python train.py --tokenizer="char" --text_encoder_drop_path=0.1 --scale_shift_norm=false --init="lecun_normal" --lr_schedule="cosine" --adamw_weight_decay_other_params=0.05
Rows from block 3 of the denoiser of a small text-conditioned image flow-matching model, named by matrix and row number. Rows with one number belong to one channel. Each number is 128 + 32 x the weight over its row's rms, rounded and kept within 0 to 255. All counts start at 0. Numbers have three digits each. After the name is the row's rms in percent of the matrix's.
Before each channel's rows are labels from the 100 images, of 14848 (inputs lightly noised), where the channel reaches its highest value: "patch colour" is the nearest of a few named colours to the mean colour under the peak; "peak at" is the part of the image that holds the peak. Only what is clearly more common there than usual is listed. The data: photos with spoken descriptions (Open Images, Localized Narratives).
# convs0: first 3x3 conv (model.enc.1.1.convs.0.weight, 128x128x3x3, each kernel summed), inputs 0-63
# convs1: second 3x3 conv (model.enc.1.1.convs.1.weight, 128x128x3x3, transposed, each kernel summed), outputs 0-63

patch colour: pink
peak at: bottom right
convs0.28 098:086126116125100139096107194144241145142126046119040132154108099157153088076121098129085132143138140142121110120104164138068117093143094106138079119121125103173146116132108104129156107119121107
convs1.28 102:111111134079191130139160066090160075116156145107065147119131116118102177090150119156121119151111108099144158164158099152133110146140105132110147163157121160067140135166176136058120170096168172

patch colour: black
peak at: bottom right
convs0.118 113:114101183143131095093109109136137139106165090116157085224160136193143122144118152102140142162115134078110112182157177177139121103166179071101159104075147167192121175140116194139125113113125139
convs1.118 115:073161123150136177126126142079138101132139182062132166076154150109145134118083111099112110132144112134166140080073139130137068132120145107169125102163131119116165102142087078099140090130168102

patch colour: white
peak at: top left
convs0.112 080:163213095143156159167116130124093129171167159158112149158058186091107154083120124157146160106115073151101133153089146145028170162099119090137126197136125147111134129093113156110187097215128099
convs1.112 079:102097150118123106043127138179207153126116073101186112155163132177078128111123122110138094137185159170156124087109103094140094085143125167136128068165149092113164170088154105092134153044129110

patch colour: black
peak at: top right
convs0.9 107:076097128117088110159119124055107136085128092105184150095156113169168122084124133115129138092071130124108078167156126147133118131075103118124111161132112157149108153163162146117099156137054135
convs1.9 131:130150122163131143104066128170134156132122157129093141122155111103134154092137116178134066178147128150095179091077137128143089126172170165142157120124137091144128086115100070123128064122206122

patch colour: grey
peak at: bottom centre; bottom left
convs0.22 106:111118132126122129132093080125180107067092127115136125117117111111114129141138134108132133123121091137137135109110106144163108091181143127110133084145136121121157106095100157128119113092141132
convs1.22 148:107114097074170122094178182179122150143146174118163062094153147127155104149117166151130109074121167118064155149145149112121108217054121134180129130161122110148152137123137089155127121122130173

patch colour: black
peak at: top right
convs0.57 082:076084139056120142162122137183130128188126143137193137086157105136118134113150117126156082100115172162077109148126137100131136144117174093070115122136192157122193117096114190117084095160120137
convs1.57 108:165113135140063142149160147106105176081132155090120099094112082119183160216100112163119184165122129130152093094169108129114095168124151123170147108185093109116139185133041133144106108107088151

patch colour: black
peak at: bottom left
convs0.113 102:150170157149125146121099171070104127125157102151168194112149134096154131127123171183154102158155178098138174085112118108071162090089072124116088168106100133092150178196144122134114162174111162
convs1.113 070:149104074116084142136108078110160133173097129132095100084146184161164152119099049062068121095151043118165045131184116134140134150141185158141120133147158098148078170102149168139181086124101078

patch colour: white
peak at: top centre
convs0.85 082:183124089137107147052123091179090185113116154118204082127132058106120124131124132150165104098099093100123106129116072178145161127156163132172218086069119183079149200089120116126096147181158148
convs1.85 076:061052172114177103160101132135170150156159116110113133131165165136101153134136126136096215160099133101106162114171150127151134169131122076118116137140114091119099080137159089145165149097162129

patch colour: black
peak at: middle right; bottom right
convs0.80 080:170136117155109142106100170159148114112121109174095110120123135076137086096134091133110147130144074178086084133126141103113142176143085122120127199111083148154149076091157138147179167126088148
convs1.80 089:121115153132142130132160071104129149129151116062102097157182123126143191164085162081155058094118128115124193101151105117066186112118154149128120099133100119128152143173110097034109120140093133

patch colour: white; pink
peak at: centre
convs0.90 096:076115103182142126185131136194170133152164145178135124116084129112108130134100117164145134124139131156155120103203158102155115121131169140102161168146178112134120133169154121148115138174146125
convs1.90 084:190159063105070121119137127079154135077114123155108128195153119165159152122137139135156117168093097116139154201110136088121183098138085146099058125080115173075132146152208117085136152099159118

patch colour: pink
peak at: top centre
convs0.120 089:152137141130134128177137131127101105142143144134124182109084125112146096119144155147118139077132082117088188104131162082021125140111032121122127133148076147180125116144172153149161127160059181
convs1.120 085:077090080166172092132126092115183123151083078109131107109158155177099113161079120099139044096150181160184128169142136140121114133136162154156136096155142178052134128150155161158153147141128107

patch colour: black
peak at: bottom centre; bottom left
convs0.91 106:172112131116120130107169097191044177139142113067147174128138113174111159142121114131136130157101089096093111128106097100173175080212166136156127082147087118132134133115096118120076098131089147
convs1.91 096:150141096169105117135068082142139135186166125119119148089134137067147142125172127117108112134113175126113091128146134121205144151110158125086121189134101092095156124103117105117107185082127106

patch colour: white
peak at: bottom right
convs0.72 092:133144154113137165115081173138115128125183139132119162155108149098111145147177122118133102099140093156183157122139179107080156134163129110124120178108147143092121132094130162108159156126153134
convs1.72 098:118139123143089113187102117134107129074098155125151098106197152156137128041136172136172150104130135127135113099106111160235084122096165089138122092162170146165135125178157134090174163117169145

patch colour: white
peak at: top left
convs0.84 092:125103140170132172087125123152104118101149085116119121142167116120074157181175107102102163163081126114227157141112068150121131144139145108099171108081103078149139184077128145057127112119169146
convs1.84 097:143156096130164108124075100100129083112140141099130150152167139169130132030059136177115101111109094162115126117147134088152114169116182173135126138143124176137165074161170088198130116177118155

patch colour: brown
peak at: bottom centre
convs0.123 115:119103129126124103119153113164060122097109142090094104117162123149095145115125110142087122131139121136112117124112151151198101132141082132159148115124140104113085113157098137124125100126128110
convs1.123 102:092167140163132154059063079122154087199175112146086146166149179171093108131081169146146106165166175171126177156131124121138143117049127148133106165121171104111103104120162055120106141088118156

patch colour: black
peak at: top right
convs0.67 093:170128129135103109134123103175067085098159171133096150135141114122070136166214097135064139098123081139089117146120150098124134119177131122138135223146158118071125154148115187099190161155164139
convs1.67 098:164131118165157180074143163135134127076107120089137076145179149130136138121087196151182119165141178159112175134138070154085098100051140137147066080132147199170152105159099113137104103098094133