A small text-conditioned image flow-matching model, trained from scratch.
Model: 6.97M parameters, 32-pixel images, arch unet, text encoder width 128, text encoder layers 6, text encoder norm rmsnorm, text encoder activation relu, norm layernorm, activation silu, widths [64, 128, 256].
Training: muon at rate 0.0064, 16700 steps.
Data: trained on photos with spoken descriptions (Open Images, Localized Narratives), 50862 training examples, 84.1 epochs.
Rows from block 3 of the text encoder of a small text-conditioned image flow-matching model, named by matrix and row number. Rows with one number belong to one neuron. Each number is 128 + 32 x the weight over its row's rms, rounded and kept within 0 to 255. All counts start at 0. Numbers have three digits each. After the name is the row's rms in percent of the matrix's.
After each neuron's rows are labels from the 100 texts, of 14848, where the neuron reaches its highest value: "tokens" is the input token at the peak. Only what is clearly more common there than usual is listed. The data: photos with spoken descriptions (Open Images, Localized Narratives).
# fc1: MLP up (text_encoder.blocks.3.mlp.fc1.weight, 512x128), inputs 64-127
# fc2: MLP down (text_encoder.blocks.3.mlp.fc2.weight, 128x512, transposed), outputs 64-127

fc1.59 089:137103071140151111123137141109108109124124152155112126173132112111132180159178106134116133154101107166154156112138117123191148103127171137092115119064117168156162125094132097159128092107106138
fc2.59 090:094173131146116083111153122141135139099151142146088148072081141064145181066099095108061152158142160142164124073159181139195161158073095085116186137120142133081102146076101117137154114106131135
tokens: "g"; "p"; "i"

fc1.358 049:140107107145132129052147095103115105158128150120178126133109137132112135146191131146133104209102152135118120163144114129119089098107030144149127165111116102161082160103170106123167129166145154
fc2.358 046:138171124150143088128190188162115135094177116114119131169186110154111182090138118114095105105183220146181150065152121122165170081122138105078118098158164164061121156131128115072135122084167141
tokens: "i"; "p"; "g"

fc1.390 140:131117067143149087127144130140083105112091153104091094161144110114165154095105099110115135103170112172092149119091213144088061181109111163081091168150090121135137110106130077091224137097083145
fc2.390 149:187147137139208179109107124140173082129149114099119159092120146092124160096146096172103126153142133125146143120200153150136175130105153109101128106129151151135111073158109131091145151112192134
tokens: "i"; "n"; "e"

fc1.356 101:170130170136153034062166123128114129134105077112125094078094161157154153152048190100145133126175158072108150140133167151110082161037118113214135147131120126141121152169098198107143101168104150
fc2.356 092:147074115159103157134096093148166122107131136064134131116122105087106110123121167136150186111167098169134195137101094088110167121175066166079137104086100081101090110118123115097091175170130068
tokens: "s"; "w"

fc1.113 157:102071153199159136131166146107153054128095131118095133109126103116194128135108111095067118140140170140151139119069176101174171123118143157076119150197159145137147163114093166125150207109116112
fc2.113 198:110143133140193104151150097125121207113113138133152077104178101150119114048107146110109103127112145126131113135175105163110097081108127149088113154067141140134113111141109090108113174147169147
tokens: "n"; "e"

fc1.428 124:124117100082131143113110107174058116121091173116110147112151092172108120070170100134179160156121141176170125120154135141159102179160140147119101084149053161139113159104087123098152099119077135
fc2.428 116:148155129105109141069091150091154188103095076085141140085148150120157094135152161079017169130139095089122120165107113115135186065082120123119153070115153152159091139116102108094157167138187122
tokens: "n"; "s"; "i"; "k"

fc1.32 071:181100147183096136105135144195167128134172110148157163174156163063106115102118149168133109144166164077178123141098166092112132151126105127161115152112166137160087116144139118096190157069137106
fc2.32 069:131098098113049166101085156143120142142171104126097114136104087133179102114156145049094179108141161145179137120161074108157098083171175140103144118165079067125129198114161120120072075174117102
tokens: "n"; "p"; "i"; "c"

fc1.75 032:117118086133121121137190138072114128142126076119120141161137083057157112122159088098095106168098091096118122155135160129132146121128125145140130132112140146101151095075139111139151104132100091
fc2.75 025:131174181119138159133148113193183108090092131109093161150148111138141172134138145109131059147128163182179108109162146119186093217153159104113147112139039129147099137120143115099168069129132189
tokens: "i"; "n"; "p"; "g"

fc1.477 101:099097104099059094160143112123131110137142112123133154143105144099196131096149125074164086167095121121165103112138128169105181133181132095160110116129146157202100165166080075170141135115151125
fc2.477 100:090145170149136099068144107126114170083100158111099111085134180152092156137130158130149096130150149122107159112160098106155117126114144134128113131161156138079132109127183173097112123153143082
tokens: "g"; "r"; "h"; "d"

fc1.393 166:109135142135152086132139180124133133190115070115100094120158150077176150132123079183129131138126054114100101183127101116068151142105107111070134150066079115184173099054128116133166122136173150
fc2.393 147:080141134148112096140128124154073078060220131103110146122106111165137140139165170109127112158176167139148122108125105182182200122167160112084122131114092111105123137106150125167119059094159101
tokens: "n"; "d"; "c"; "g"

fc1.419 086:137157084162156091082093120131145114065158113119113097191125119140125172172108096088144117072111098134127139060116133149165125128146140155101118104108150140133129111089134105108121184079106097
fc2.419 095:137193124115178096147133141133170117157075120196136099108182078110145162109192088095113116071105128143110118101148118159110121136128128201180088156128167147096112084160102146182098194089162150
tokens: "n"; "i"

fc1.226 104:130178118158124108067169127127113085131135166141086132132120166081099146136085106150066121127138125131100127094109147104065112118167219115077137141195089142196124153132150060158085121149082103
fc2.226 102:131068139115119137172099121122154120239128164103158101123100117137136149140071130135140163099107086109104081119171156162145027118140099102154060149169134112144200091106132143105110118142158131
tokens: "s"

fc1.61 077:154131122126175164051108111157095160149060165073146119149134095154176085121106131164108126132122164175133152128106072142150099081179194104132111095176107142132139177087163139066114124161159136
fc2.61 071:117115141091145149108081153106118176178186066104119130157141112125126115145190172115094191157144114078117109145179132103154128100094148095129169103163127161066091153099131096121095126078148130
tokens: "i"; "n"; "c"; "s"

fc1.164 116:114133085134074107113159144130128087116147144195154126121135159108145079105204116099159145180182144107076128208141134139115143124164105152157103113142124157086129125110109105139083111144070211
fc2.164 089:133146209129161127067088142160119160161120092092127144144174095142100116106080119170148104103132140108159078053143123114158125113149119112103187130120120141085157110104118146192105134098175095
tokens: "n"; "i"

fc1.451 049:168190071122150171159132120122127124100129126108193114121121110134188069174068154130115146120182172149102159199161160156123072105129183085141169123124131129176109150090116143125173141150140112
fc2.451 043:121098123102161144123105132081130103079119115099183090155107113099163128229166147167124110101110119176111165110145076111134121169113117185148163051084139103081146104132125141097135141150186152
tokens: "e"; "n"; "i"; "c"

fc1.331 031:114099094112111166156088133078120105042098178111128155132103087103137085118065128113123101171135150223149172108141160127110121135119117172041101148141131171112135121109107153137114198144112094
fc2.331 028:109169173129201117124114153157117152130170105122163128159142123149094155151146145138160100134048108137143103100113122154213172215142115164178154123080082118153131103100189142134165116082160145
tokens: "i"; "n"; "p"